{"image_size": 64, "encoder_arch": "mobilenet_v1", "encoder_weight_standardization": false, "encoder_depths": [4, 4, 4], "encoder_stem": "deep", "decoder_channel_attention": "se", "decoder_blocks_per_level": 2, "decoder_block": "plain", "kl_weight": 0.01, "lr": 0.016, "batch_size": 256, "warmup_steps": 390}
Rows from block 11 of the encoder, named by matrix and row number. Each number is 500 + 25 x the weight over the matrix's rms, rounded and kept within 0 to 999. All counts start at 0. Numbers have three digits each.
# conv: pointwise conv (encoder.blocks.11.conv.weight, 256x256x1x1), inputs 128-255
conv.55:484467436511457503534554502440496480475572491528491494429468480520439437507517505501499484451481497508474504476538472491491499480527471516540503516474486540493417481382502496497510525517484460473495507498567522504428455528518516530528515520481524532512448522543470548505505527518553500476487495483505470492500462557493527506469528500480474498487510499479494486410481478488466540590518
conv.56:528462521483551475464516515486479473459395507353492515517482491509402494529545465523453476454468435502466437475509479472464508472484590506481504459485483440511479496510511473512498455485460478506491524489556454496451524505507515490492500532583524506505500488508504592506515483489479496508484489483473549446497458478492540514407577518499468491505519504521468531507511453501505523571470
conv.57:495491548523502538510508518395497484470456483388511484518482484494488512538520443512517520492512474500488455490439515498519488503475487504500527455466498438510541472529460504498490500515503521478481497487501445489573510558487498493478498446468477474479506492474511527488510548491496510481514508507522508464515490556495527495496483500500513522497501485520469488451520514472546539529514
conv.58:484527517492487506528466486506477514479499503505520530505505478494465524538504535498467483483515505493521506524514519533497535510518468507507505483529493493491507491507481508504504516501511473478522505487525513491492490492505511528488492499468516569485520513510480475484531525512502529527529469510525494498488498543484483480501494506532506489489490507457507490483500469506487512523515
conv.59:530527562462502489503515503514497498467475505470491499546499490469530505502483498521522474547488528499516500499510505488500521511507470506496504479474513503503522507463482521513469509554492514552520487523508452516482497490486508497506509439460460521494504515495504520483505571498476515502486492494520501501481511464512575484493472479522502495475489515468489513499497528513496492499508
conv.60:497489491486494493508490498498505502501503503501500495504508489511513510500508493488495516497510501482502505500496506503517498493504499496515489492497505491495499495503494495507499483491510494506511515501500506494507472493495494492504506477466483511485499505509505499494506535496502491481486490507506486487503494493494518494493505491494493500515496491496515494533500500509495473507483
conv.61:468524501523493461466449521536500513497485514536501510508483501514552509544498573475453513510469521502485519476472485490482516488546471490495484480505488534518513490493508489483479501491484513497494491531498495495515494520541525525492522489552568558510518506488504512514506523493498496505497476515517484496499534527481501477431524488482522505479495509486493512452470476507504530492544
conv.62:502492478493495503497543506503508483534496489502475543504510481486532499404511515487500501500501532505481509506502504486485549489520504493472527528535497473497470500478548492499510474513488531525508497501517499494452508506525495487483508507513514512537536521505528512513492438515484477508523509505504512529518535545529483508541486504518497504510490498507470505562498487534491497505507
conv.63:459502511477478451489482485512489496474532512483495474469495478504529505514472529501508500570468525500499511487480479478458476473526475481479469516498491470489517527509480479518485512530478488523505508490495501490545478494523515479525493467547535565507483496514479506497505505501502497516460498511515476521500483509504575506538549507514525526504507519499536488445493536513502461429516
conv.64:481498472494495493494493495502484491502503514498475491494487490493509497491485503502516491494503506491511491487512510479489500505513494492512468495493505526511501501504522481515510493499491493495497496491498489510498472489496477496515502480462501524483493505510498472513506518512483509504486515497502480508492523499507501489502500496506494502511512512499494514521490501496490463488492
conv.65:534498465415571448537429508540504513523526483554519444528522531497521512486447489418506533496497505497511521508524502500521460490522532448469468509501508478480557511547488502499515560558522519506508487527491426524464487482488520441512503578508454473531492513497459529499526496521506527495472515493548497562521494490492621515541517495496497513499493516516505512507521434537454502378501
conv.66:509490470499491493495497508484511497490494498496487498495496486501509489482482510503508495492504514503502500484508483494496489500494482484506490496488494516499495486494503508504501490487493488499518499489495482485497496489480489481496493485445529510512495510497496479518494532502494493513490487485493484511487508479515502511500500491500485483509512511486498506513491499498496472503494
conv.67:545572640435553481541539544524508497471416487563496493619521457511412539483522473525507462470502454520516456513424525483500494494505403594600504456485524491497501436563498511507480512475494506458487506510490509524428479410488482509515496461486470471507497509491532500480485550503504521472546530495402526399510524449517606527500500496484514506509493486514544510460498501458565478576512
conv.68:492486460456482468505484535463509512485467503504514474523492466514548448511506475476488439519477530506499495503488482484476537479541502503519502510485463460523534455508502487514491500546500489556534517510536515508489484522512497505495506489590537519507519500509483512520502531500507509507496504519495514515486442524493508503446515523484518512522504498515529504494492505526511446502499
conv.69:535477531464469457477545517516474492489500508514470508515490504520478461492498439466476495494488475533476478512512484510493551485540538482521504497489482513512480475511438498483496509529507467518506514462475517489491424516487509483493502501484489598499491502503453501501497541498493465491501496487484466511493509525515539466411548499507489471509487514501545485508488479508506434539482
conv.70:475527461498511466510512507533503507492463490471515440526517510490450528502518486494499504491482514519505492521510497509495521482506497486483524534489506451513504503512476513493505514493520440485488484512510507488559525469518500519486507491458565541510479499520490534517489561515463500532494494508510528465500574460501563502471524510506527508497492510502524491539489524494449451507469
conv.71:436521503513494478513513470509487499532476506481493505507515485505498484512529555516494478492512504464510489485511497509474485489505495505487469513456484512512527471506501496498521473469489535500481519498469494490516506481518503517485486506469527559514477503497483513501494517519466503515511528491539476501489521511504518514484486509513515500504521517478487508489519552535480540495487
conv.72:536520523514493488487499473493485502498503509498478495511500487539536508445453463484505515499504539500494501514508520502500539527491478528535489519469509527486522470552534520505517519537506495455534493499513511513479507490499525518501509492505527494498508512521513469512499511513496520490492471486491468489479537536491537460489462514490521464482489500513496482523458501479490487492509
conv.73:492561497512497469508491491482506529541502493514555477477541478469481523511520508509489491509512519499531503495522527520481488505496497529486494575495492493516521494517552499506531525407486447503533505496515530526497544481576524530527512513532454551531517512545536526486535499540517515543509510504492490484490520480478506514526519483524525506465491498449463482547518457500466488515502
conv.74:462492435563449515487466516446495486427497521528515505469521525523518502469506516495484487500488495480493493481514478491483488486556522492479520509493488499507514535479514505518509492532475499529523497488537511473527464515526500525524491479504503524496507485500509504508498555497489487530516497481515498499503549508503489498449472513523501477496519508484465505502518510536504537528523
conv.75:549533468511535478509399492519515510499440511524501529603496489498504543489473512445519525429529534508506453508516517504501546506552575466468513483522500496497546535537518506492542474505509480520512507512488486508506538488515507457517523516464539476522522511506522524504509541513511533524532500510523533491504556485485546514465456499533509496508499512483434487524511469502486472494500
conv.76:505533531526489484482440536491518526495433512527523452532515478518431526463506486496495510477513494524507474518471498480509492513505473494510513467494492449516498522561497479498515502472509505474500490496504538532500516484504522514479514492543523520529511500516504491498518480516511501518529507511486505521507507477511465508484459490484507503496517489507482493569516525487483484543484
conv.77:523503442536487482533480512488498499514433485537504459441500504488537459501452466479494488506522554509498498502526513494493547526496386577484484466494512478514506525470462492501467516505486475481504496500518507501431503514503514522498533494485508513527486521505541526516491436518488523485512495490450515508504478557505523498497458511491601537508499502518541496502523531513524528503526
conv.78:490495463496500502491497493482497500496496509496500494518503506497497495495479491497507499501500508485498497513485485481505492501501495497506479499489488515483490508504503497510511490504505492497507508501486493482491487505496494480485485489451495533484504510494500491485512515484483489489489491497496479523515522495490499501482497490495492497486500516508492504514498501497497478496501
conv.79:538501520533449560492508511502498513465548483685508499465502501481506487472560464460506522464486524489503531504502519497487530484483543546519478512487505504514490527412530518506480573506508547456489496529514397531470526513530514494508526520452427454523488509522438400495515502531528511474453540493476493533524557467508438510493532494547506498511514491512467480438533500498487402485512
conv.80:504498460494489494491489493478481480488498497499487498501502502487506494498483507497488491496508513484490499513485480500505497509508491495498487486491498525496492494498508493494509491495501491498504512494476498492493474502500499499505483484450508517508497481484493479483488520510485483504485514488503491520494503483495504507490499495497486494499490517487495487521483498503493479501494
conv.81:493507470501495513513529468482483520478492513507514508495491510482496497479465486513484500483523491688517495485488481510496503484489486485489485495486488527493500507505526507512492506532492496500448493487505496504476487532506512499502505485466509533477508490507488523513503552501497491516495487564468490512480525481478523485498493499504485502508483486498513503563485497513493476507467
conv.82:519510481511490508512489494493488491465514485524485469524514531472492483467484496470519512503494490485534520499494493493488503492558491530483476510495462501493496502515478488517462537491488483529499499471502496507495462513518497468489504514534534555508520491489505482480501543482490476518513492481502486517504390502499512479490513499526499507507484497484506481489485485554513492496493
conv.83:512523523566397437523500523471502516483509493579517555484509505484460480521455527476486491542496557528506506492516509483501463504538500471476493488530499503482497527509501493510508453504492466554536495494535477533437524411501509507500513527500543499497507521516513504489510457516476515515509531489469534511542497484537560525494468504474494512528506500519439517549520512583450517483505
conv.84:560497637493572565520466551516507534501534510528515504547539472510522520526513438485528521485510488475503480501463528507519474495486515503524489453485495510486556487493445502486524536503514490417487494514519497499506512509480501471500494426484468502488479517495477481503509642494486519486486522489456471495535527430527526536494508502517498532510507499507499494544530370457460499528479
conv.85:521530512484507490510479518490510498467530493554496482470509482484460481465523479463492514474513489503477501515487489486513480491501520510509524499492507493484531491549516508519486470572483514496456491508528517507550513475510498468479484494559484480498474507494519490485495479495528513495472521499509465447520465411503500508449477511506497510491503504504440482466504480547538484542504
conv.86:508478537519435545515552525507501508488480480477517536476509537502572486518526474455512413499523562516492483499484512500481491514530408559520503497512490567499490507392497496494484513535507543493482486517543443517446473553520495493514488404563543528525465522494483476508516520505519490510559524485523496514530476454496453524534493510491477502509502492511531487495527526506486442607489
conv.87:483489465495493496500487496512499489492503488496493487494486504494509505493486507497512495496486511498509505499495485485495506484491496493510483488489488520517487493496511500512505491489514489494493490495503491486499498493504504498517510487474500516491497491505507477496497538500477492523485480488500489524506500491493501491476497484503491484504490484499503481516501503498502489499491
conv.88:498502470495500502498492491501505495499499497496486505512488487497497509505480506499494494496489500484500487493504506479507499493489490498491486498484510514511502489507501511504513500503484490498496493484474490503488480503485483485483511484464506514503511504481497486516509516484494498501496508497500488528507522478491502508497502515497487496494504510486494483514492503499492482499489
conv.89:482496490503490521493530509468501534520497490493511517514517481486488501526524501499494473486488479505518468495505505500492497504494468488513542544518491501483491472506546518514510511495508496463471485450488519482559492475506505538482512492476504548482483493521511494481524529490481486525509503508505491494517487488485511519471489508522494480495489498493505505457496501490512489530500
conv.90:513525494487488492498527509426489492499501489515522490468500499491546517482454523463512459515485523541528503495506489503488564502538496486464478536517486529502499503464534509495485517514479483531468495468497537484471495480484515515488502506492481534514527504488503465487503511506486505546484501507478499514511507523490506501509517492514503546478480486475502493496502504568485453478535
conv.91:498554508479479471467492508545491499489516511531518474473523458501483453469516523487499468471481507491533489493520516506484472474482509530482533564506484539485530483469567498493470495512498511496478494486499501464518452492539497526485484493499507558496527486514475500518480511490493495506489512477505487492510536484493548527531523510511511495505510503452508493465535516526508509528497
conv.92:524508505518480498519547455536522529528458485452521465499514506518491446544546563470482451511481481459513497489479498496473522508567537496522519482519457499517478512455516482514483532493480512544480502450486495496519491493504503549476483480562510510490509492498488512499488486487524482561542497502510495458491462524506464474433499498472486462479496526463531500532490498532538437540519
conv.93:553487594536497466517521523542498509497538485519510535481492472496486542513526466498515471598503479486523510509447509510509469509486495477544517524463504502484533467553519522510516495466517506512455491494504589514538487466492471482475474491478482558499417491494529498491492529488493535463504530501466484436515494570486522524522533496510481533512511506499529488478535464476536480514499
conv.94:490525546515494522506470554442496494454455499462499478465499501491463514437509542458488491501506494560471505489517483473489480495522531488497500460518483493498492518537507467516511545526502502500556489509508491506548477500522491507516488480508540479513535490503488494499495534500491507522528482543487463499502492472518492471452491502515533462486514522496485516556486493506492466478510
conv.95:538462520505457482554559488497512489481534496500495546445507529476569483457457494456515501524502474469500488512521500499523468509551444515521457549497492504509557538415454511493498444569494476586505483501496487520539501532470513480532527519445490422518457499517514525500515498498450554478531505475503520515512480473531501504426514502439505514499479494523572484656512579523501537483501
conv.96:500498480492500505502498498481505496499507504497493502511494510487509508494501499487519501497499508484482488509501503500493499498505482497493490486521500505494517492504502486485500494516492485505510485487478491482478488491478489498493507497457475514483496494501488485490507527497491494497485509485500483500513519495508509494505502498501490496515484495513480512541499505500488496503488
conv.97:487522437539493517480504506505512493489579492567494509529488472506412494491522448491497509421497506496469510479537471468470606473457463499502486454516487494488455475534465472504516482532493500462492518510526494482501538494506492524512508510513530518484448501484476532502502500495530485509543516491513508521526474504529480534424461496567450552527524514522499510445529492512502533492541
conv.98:489503474491495500501505497480486503497511513498491505499479502499503522490502496494508503496515499492495499502502503492487511495501478498491503480521490500495515506500513481515503494506502499497509510513488492504479497496504499484492495499450476514509503504485486494516490524497487480496489514492494481506489501499501515510491499507494497502500493494509477495544481510493496487501475
conv.99:509525555421561523556490514386526530517417516496525522545525545500505519525493519555499468446488520516500451505491506507486522489458560464523504495529511453520507521504495500498509464482498535493498502497519423487521440530483476473515497537519420600486517486505496496492514556485475525474530520530527560477514534391520615542498469482556472501521504495516438509456528479520524502555491
conv.100:509507473490495493505500528493489512485501515503503510485483511486503497496490486490518521493487506477507487507518484502502507503497475499489475487524513503519512494507497514503500507512504491502547504514490494506495475494475477487512496510474477509482502488512503489485502507494501508482495484494502478519490491490498506492489502501501490506503483504512485513540482508488488458506477
conv.101:504504504503517480510545488485518521474471501533530483516538498483518507485520527507499497447479527457511499521513515524487552492457493547532523512481493528482503504497516522493519534528512507468570497471525528488495472497488502516491495486502494543498533476515485481512502484511514500577510512526467488474490553479523496509651476512559530524488487503465477513539531485495501523501544
conv.102:525474396486496518508501508513497472497464485504453500439497533476601476456507502509523460492513489510486480495510492502491492484508465486479462480517489519489495492501497486510519433477498490532473505481521571491539504530489485499502496521456415516512504514493538507508482484502502525497509494504495518473520497480524455535477555488490527547541490506525498515473498588540531499550527
conv.103:496492478492499511491491479492511500483488509497519504509507502494492507503497499488520496495501504483511501485504493511508502501490481511499480495529509506487512499497504506492505489525485498505510493489482503509481492505491509496487506499452468519488501491495483496496503523503488499512500481501487493514498506489505511507492500503504487509518517511506467491544495509494486473511518
conv.104:502514394544477512468431512494502481511531507671476508458498535530541486486396517455503558470494554504514508514550497502511528503515513511460458484503492503485517510456479485485553456505495444533536490496539501498441525508484511492501518552445481553492494493493535455490509496500508513534489504504520516582512506489526519512514454498500546529524486501523484499479498495579497491439454
conv.105:510461481426470459486506543528505492487474520480511541499462487541496491487508544487493495497486503564478514490510472470489506480529512504481490496487487516512501481532524473504503511550484510537551500499480504504481467513502494482502489492476483559503493496504501476504490505491505447472459484511521471507490608540491505466420515500495496484507510519507526516537477535537517427504480
conv.106:523482524451469533503563484543504501486437502437507538520494552498498489522566455540517481434518471490518515510520507493510452512478576544505522566518493480495435531393521501492453518528513557523517490501491418515517482535495492490504497471508470549502504507502472526516525499502529510533522506508490519504502520498505487505523530498528475525530481502493453513458523520502478498532503
conv.107:503448499449486489503462459475516491533465485433486500496499474484503494461492532507528433505505479466501496482526493479492522495496433541521489480524502490509522512491453505514505484532486532512486509491511541486518482505476507464495508506493507509496509490494481557502482553510494511483498509466475506487474451460477482495495512507514519550501507523485480496513482494481477459487559
conv.108:440502522535483526484507560440512528498511518523515481514518521512484528427516565517518490508498512457506508486490508502510482506476448522498494458472493490483487465516503499500470522490499482496555492495475509530538513505503493518505502463527510549490485482488475460504486524481494492500480491479536498501501493485531492479462521492521514468507484508525539510501482530491498521474489
conv.109:493510544511512552478525522493482552540481488500544495534547497489479499460515523489487501493489487476542518526520515502487530510490567528534491544503470504482536488520534509504506502450489498487530492466482525486507500495525501502526511523502489506521545515535486467485502495502487522583539497521482522485479532483500471503501497495564497510473509510431496491473514520512499520517485
conv.110:514508474491499496503502506491515501494501491490502512507502508511511512497500498483497506501505506488508502481499514516510504506494471507491499488525500504509501512499515500496496500510491490500500491516482496499482489497496503493509500500440466517506502484510497480513493512499490499500501494479496487508492521512503511505492499489496496497495497507502476490550499505497490475496480
conv.111:525526506571463502448503480497520501493557483548503505530514522490470463517473543501492457524508522519509540490528496496490464493561507476479471487528508583506482517478472493499515518531489529510482500514518506516480486504500508506501513470519562536493504505505480474484522508518515544531509507530600516531538507431530444526535447493536443506499502514519501507537506490505479478476536
conv.112:471490463497506523482506459527496502457482495439481428498485517498473485449553524514483501484474423499484489517522485511479482487500456515521525468523495433489433546505490497517518490524488512493501511502486462497566524519482472473491502497539549530489497494479483518514499495499496495528519487494511528502482509460494500457466472521501503466480497509511503505511457530490486433522481
conv.113:454492478480470496475536485475508511528580495562496465495491533499594475513499544486495491456505518505489544501521486494476477494527488501480499504511501536483501504427528491514540502555495483482491497510531534513452464492532499489509514511534521515501457491498474502518511510523546497526505495500546478531521512475524496482533581498513559509493514501518546506546496491482492527473496
conv.114:462499523522511506506480495534477533616480520474498495511499495465513518577484556487504489497459494486537506518509494509499520498508480498484524514482499531498534519507497502492508542468518498494515522456495493497508468530496494517487498481517490519484510490503478504490487566477519479565535511487490512479500509528511475512531491508532522492492493518474513496547524476518484484476496
conv.115:513508569523485483476497505525507545460497487474570495525559505485482571489542571429503487511481497460542520526532523535509541508484482508518507562525501511498511513521505510499511490494530492485489510444503556486540510489497478501490478489477472530503533479496501504506495547496506483573546510491494509510489478495506481550466462498526532507499483496466507500518536489504498486486445
conv.116:506520473452532445532505505556514491499513490555465393501510518486470511450491534490520514426518493522500488508516504479519525489507472519511457488508504561496476493629493489495496496514485507425483518509496505510582460446501498486496498516465455490490508504500460528481480506503506491500513521525486511512497491499533577517508525505492510524515490497531506485492510553452539484458502
conv.117:494505614426519560496550498492480503483513492577499495522489479507509519470552479501467500449462460504485523484435495492471488477445446514539475488513473475506459461460501486518486559573495538446478502494547602507497423477511518482504515501563515504492498515529535428506505520502561524527500502517446466425509498429506465502455591510484516501515507490489535489611518463487524535586489
conv.118:497497542495498488487494525482510482463487490556493559532481479499514522494521503502514484475522528502482514501457509497504466488447481491506490501508492474498502466523502502499521456511493486513517483511515475481460514510523514492502494500524504510500500504499520501486516534495496510524495503486480509465510501462494517504470505518530504482486513496513540510494492502478496484524472
conv.119:560490440551468505505471514473519493457524509488490457461514536498426490469499515530510493533508498490502503493570514486521498504582533516486485470492494520489452512479450499494519524493504453501502501495513495529372527481469509513492498531446486511492470486502477539493497470498509524535525519503564544518520514408524474515415532511505476535519489481525527488508530520504495505474487
conv.120:501499490491492504500500495489493482497494504496508506492483517506513494490505497486508501498501496479500491509489487489485502504516482494511504487515498517493497505504498485511501500515514499501512487507469484512486488499474481485511511498446480504500506483491482491502510508486490492493497495506492481509493523508505512489499499516480489504517513513516472502545496505502484483501477
conv.121:496521485495514510501505500511510500561505502540473500487496511471521491494515565499486513479524515476498488515519513516511489513539469507502491473493503518512536532484510516485514500485518502488481490481484521505543487512499487516502487495471505527506505500485472488503487513488494492506484503499499489507513526471512494505485491497515534532499485488481493493510493521504487495519514
conv.122:481521561494514479493486519468497506493497511493491485508512499500515510464533546503507452497491501540493482489479497481483545490522490466536509480508486459496495500524478491490483497511489565539486515495443532489554497522491497507494478495514513513497495490480441511485495505492476495509537497519499484497519505440494511528538493514524484502514501499504531490597529486521545449475524
conv.123:510489496504497485507513481505502501494495503508518520497508483482503506479500502477511511481500478563511485513487507486500516498513477515500485485514511509510511482511507502515508490521508500499470515503506513494484496510495511479504498504495477502495492502488472505520484519493497500509498507531489488504479510523494515507505508485483498500495504499520481497560497494490500472505466
conv.124:472488475480522460489508466528516510517492494494503508506505529496522523512489509504515459489498538502508508497529521529502462510509535489508514524512506565481500494518522523491517533515518529523485493495503456507527502515529531470519527507500515542511478525517461515504507488499490478501528474493558512512492495544492527501478516506507443472506506505504508498510487509483499475501521
conv.125:514514528457523551495527487522510519473510512472512519446498477522540529477540515507505495481516509480468514491487502505483495491468475515514501478488496521498491505541480494497498479492483512497494507478489523498587472525484487504468496540531524500482488496501503499490471479501473490525514520474478479472512537451500504519519523493501524525516499522494518483504514535511572436499484
conv.126:453521505505482497555501504391490508536508508548481506505483512498511517517502529513496507476492500516490506480516475501490477499458523515507488486493489500511527511490455487500506499545478507516512502491510501477554490507486494526507505484456499620506496500492486468505493542491503511547505502513537502519516515478507509490484476516493506489505505502494492511475483539505483527538493
conv.127:483508503538484494510488463420485508451466503506521480505476511511496515469495569472482493471498539488506482495537471474496491501502483498500506461508477532502503479472481477493520478559506486519520495475484484500502480483488494482494501487469490511483510483492490506510488581508494484510519504489504487497511563507522511484487495502498484516494506502507471520511504517516493484514568
conv.128:466528580498521511532521511531495527507467482512536505539513467481534530578527465488504485491497525474517511500508498528495523508467513504497499518487483486502511477504515499494486460491499474478514503451475528476533511483508488559466499453502557531479517491487487481498501570485503498574520520495496499496506529461501487514492466508527538514501516496466501512513509510544503429561526
conv.129:481501447513523461460532529494476489474500486548475475466501507517541517459462552504494501466492492529476502505481515509515521501493525478498501467493497503513474487476478480516500532532512497519535486505496499484523518531503511520512489516481498482513512490494529492499517522493497494511487506523461495518510587443508477513534475488504494478494503515498449500572487452476516511485574
conv.130:524497578481502484512509493452519501548489482471526474529512513478541512522500509474486476478487530465508524520473510516497531489466474507501484560470490508498519472507520518484506517493516532474484514492526514527510506539533547504505530460518517514527537508513510530516526446519542503524521522496519463541502467449499513491519505497514511505502481498488551515492537513508486470490530
conv.131:480499468493505497492487491489482486497494488494490489497507499506497514509483503471479491497501501490484499502485509503501506485501483495498499492516508496489486511499496509496485490509498489498499509508515490481495489505492503488506506489454505512484517509511491494492503508509497509485494505500486494513491509468509496514489500487514474508506497499490476514528495497493488480491502
conv.132:475490481523478525518500504468515492546507516529481522480513502506492478488510483516491475546480474520512514514500496514513527509563522457549513505523504525502458494465515509488505472458497482488509517489535573491482535514500486537482499519539574622502523485486518451500488482476519467552500489516490496475516506540498485501496492503504511481498489509493477485529489471551482580526509
conv.133:526525531466501513447481502522496522456493499498520511480523439495578538452527520458491492501503576511496494517493498512494565494557546499529514527494491476513511512501558490482498513529510512542481491501473451530515471482526508514484495474474574486497519515511549466511519445487522509534527515504456477499523597558478523500519496506522527509509497515478497496494523528531508446493509
conv.134:466492506499520474471490587445495504465498506512529502509500460508497470487491480464494486483478492579477503486496486484482510485551497475495505463497495505504500496505497478520481467547470487522514512502478507501493474500490496471503500448580509543475498491491459500518488500500475504462490508533502496534504510584499487510452501494508495504508522492504477495541511465524510407480487
conv.135:528482566517533530548492507539530512470383480384481638519520492478476481490456515522535504439532488550496477492558498514546501517513596474507544473519532486504486523459484491506523437507526448537513490511493437524485554521504486513532521504455598448530559497500491525498506580511476503508537495533520563492514494485526554504441439484498448494514510478540438488564509532531465497594450
conv.136:530450529498437482508470506531484505575491492509505454467508510515494511529508454451508486452470505548509510506504510506492463504477422494508538511525494485519464472484489486507447550557475485512480487507525514481544489544513498503512520472500486538489518500488489499493517512500518508511538493509502485500526513463491468516459538488484504434503489517491542511497523509485546438542576
conv.137:526506473472518523486472524459508520521499483524472497533538466485471492484493426514525523472520507499515483500513496515505473517514550492493507462479495524495518465492441499480511456523513475500511483494517500502520482531469475473527503526450514556508479500508472518483487545489512483494521510502534501535518503520518501511500505503522508533522486504518508475477486519483530453514493
conv.138:501506477508491520510489470456485506499474514539504510526507500507455549478506546471487478452497459473459504478483489483484507483462476498493503494532471498518486454520513487492507511518479481464494519494481534479542485472505486512489504489560532526492472494491489507515478526468514474519489517486493484465489508506483497514495508500541500512482518507480506495513520525509516462549526
conv.139:572509492501424533480526506516527540544534491460513524544527524486538509539542457493523510515528529518512486505527521537528453519498510558475529539492517501483522464451528516496482546503516526546520509503470498515519517491496523503500537474424457444524494497518523515511535539504520522529505503488534470480517499418513484505494459504477512494489499496528476492534514522516536451505460
conv.140:506521531492566475482488499505501511486477484467513505473516518515502482464489496504484480537502408480513485477490511506491479491546575466468517491485492499479539477555493489488490455506495519520449487512534515511577508512516520507504505530523497515507537524518526523495527500520498523492503513503503522508500491481463486507471569488516507498503500500480533501459529499491530441430470
conv.141:500481537473496479478510562437507500474531502460539514521517492529475464448515499491496455423497468560497496501495504499493448494485462506533509523497485504508505508546483511485504543534516502491513495480480512465481497490527490495505486458532509455494501484477486497516510533494484492536520483521484488479502488557507501501478545505562490526500505494503512507544497490501488485513520
conv.142:510542490546496515497464494497495535485425495449557514504524535498554470486525583465499454478498547497516520503524525525502465495508544467517519494496487563480543483506521519503539489495492490497488483516546455518576488535538537515523505448592509485527519527511502553502528523546516519520566542476507516548524514399531493533498495510532505491520501504505471481518531500452460526581500
conv.143:500521451508541530471515513448500521462525503474523507488518522516521474471527518509491527501512503516512490507501500504488498503549515495504490521512492502512515494494541498514500492470500519498454508495488519503503472484521502495473479513492513494512507489491511523504510474493474488496488483506518511500516483612524500511504525504519500530499515515521505510540492530518505522490509
conv.144:425496516454524468541494512398522518540510487511523500503505522520499491467500556493519487453501485519499478498505501494502545493483499505501511522498484563504480502482480500512499527543511513518534494464495447498509454509509492501516510491510458502489504478506509511505477578485503475524518510471508479523502486405498532488504572490495519449510503518483487498557503502509469413492488
conv.145:481522560433534511489495531526504509459518519500486512498533462496530510611506479490494474507513508495498505487491507501475604501514563472487531530505507459498514475460515499499520522593492520547477515484472512505510420490452470515478487467451536484498508492508519504485499476487525452544513516505516492499498505462497522503490514488529518497488496494498499511529522449497520487524526
conv.146:502509526490508485495517564434515516548488516505517475476497498484518480477487475498500526484495447631514480501486483492508477486541525492533508459531485516502504514517480488503532539538506506532485508497517496475498512521497479507496492509485488539499563511491499491519505522478495512532516482545492513507492491494501454492473557495514478548490512516477492503484480457515494481486524
conv.147:518506537498522511523541511531495487518507497517494518484474491481506484502471499510496493514513498515518528513486496507493549507439484527528476504482502504509519477480500490491520525492510463494512506521534529493500505504505514494486505511506466547513480496506509484515503486506514502513503520494428487509495471562504491489499515506497517512512497496492565493453506497456504504489546
conv.148:484510518510534533487514542487484501487590499618504529492503505504457489492489543513493547538484522492482545498500481510462460481525573476478491519471491503512472495455520501507495515486480508486494503475546526498489566497531516512495477521586523491488504487497452465490503498488524494518471528494535477551502484507507483522502476510493558494537513497514439495468521482545494540488500
conv.149:514502467490485513514478486472505472532499487498466496506479479470505499489497495512487519498483478514507518514508500496499519498511529476485499498504508515493517495505479506493509496504504476497501492492495531517569482474484512507525525503445533596516524515512487466479530556511526485537521530524474502486486521535509510506473524502531524524498494487488474475540530512491501475524507
conv.150:476497473502502493494490505483512502509498493491493489503470491510501489504483497475512497495492492488489495478489497482486500506500492505497482478518494505519502519498505491498485489500492494496494494510515493504497502502485500498488505496477512514508511495497500501492500515491496494481500521521490495516496518471487491501500494503514473514498505488511478490531503490490492481497512
conv.151:466509525486505507521524498499463492439492512522510476539490492490521501481502504449468460480482465480517500498479508513483533497465467489531536494537503472519455467498495499501497553472488462485496513487550526520486507539521526469504522506553527475523518536519521478490527512531533523529501504490486505490476498537486490511507534492500483501470517501470515489535518482475515507496513
conv.152:527480404614501513502468496474527485508411494412470545499523572492413469487485525464520454404507490517491447493584495494523527509496574445459501479568498527512463520514586511486559453518502453535526498531529436493497507478495488512542507523485556563516543505518513544483509445527441538567537521498563548550528498429531544524395489513507389510541497510565469486501497535506462495547496
conv.153:485496473496507496494487506486484493505502518495501490504505489500509505498479503473498502499504505498485494489497489498483502487510490505496479486523502497484484522503500503509479486514482492496490484511492498497496496505509512489484503486467514525506512485506491499503509516482493502477497517516488498508501506476493495498486498495515475502511507510505475491521500494487492480490516
conv.154:539501590487515473510502493525523513457501495445525440541507491502528544459520498500503469522518549511480511513472505505497481511460417501524479457459520467505561485512460510485473506526508532513481509533544495523440534549532541494500530354516505472520532527529508602506547494533522543458530514502602523519527550471516518515576527485517472515507493520535608512452537559482503501564506
conv.155:477510472493500492486514487490509491493489491512510488505506500497495501500476481463501484495500490533498498507498485485488504494487490503481499495521498490499500500490490477498486490506476495502467487496500504506500470499489512497490504492503515516503506487497491495517514519504492502487503501521487496500496505485498492485488497510498478510514498492511475514529507495485491486501518
conv.156:562548447417481463528501515482518495495536489572493417451524552501475517421491487503504527461516492525527536517513516526535461513508534475504462543529508508503493513649503518504465516538519555476497493493534498547592510433479509465513530576409445474509555503522528439497534528518544533498486531506497532524549482470532545516485555492499570485524507510530470487478512523523513505477485
conv.157:509496453479467458483469500486486505471516513573471528511507475484495519488479504484490493531447545504495487530509525532491561501538506474489507520497508474500526478519521498494511465492518479516495520496522565508560481511523509520484521492485518531489485522527480492505533511505525503478481511528508509435496517502486515518477484500449539470522486499496488494526526526502562447513526
conv.158:509531495415569430526452502472507526497471497550527465518513515509482510477468499501502476512512499492484516499499514511508538502500540413478529493524482473483508514547513498513540462547500504507484494497538513506472492467497524497490536532531508539512560502519532464511504498531540501503485520514513565469508485442506551514441531507528503508511481488512458507513518503563489488555492
conv.159:491482506480484524503492492471503474578487515493493502477494516514500514509479495478507519489515485582491509493482494503512501499547492528503503473492494517497496492497514497501489507495482497521476508511529466435437516502495508472502510484489497548508498502503479483516499497499500506504521515533493492509504524414494470496495512510503530453483506504491524509567491474483491488495443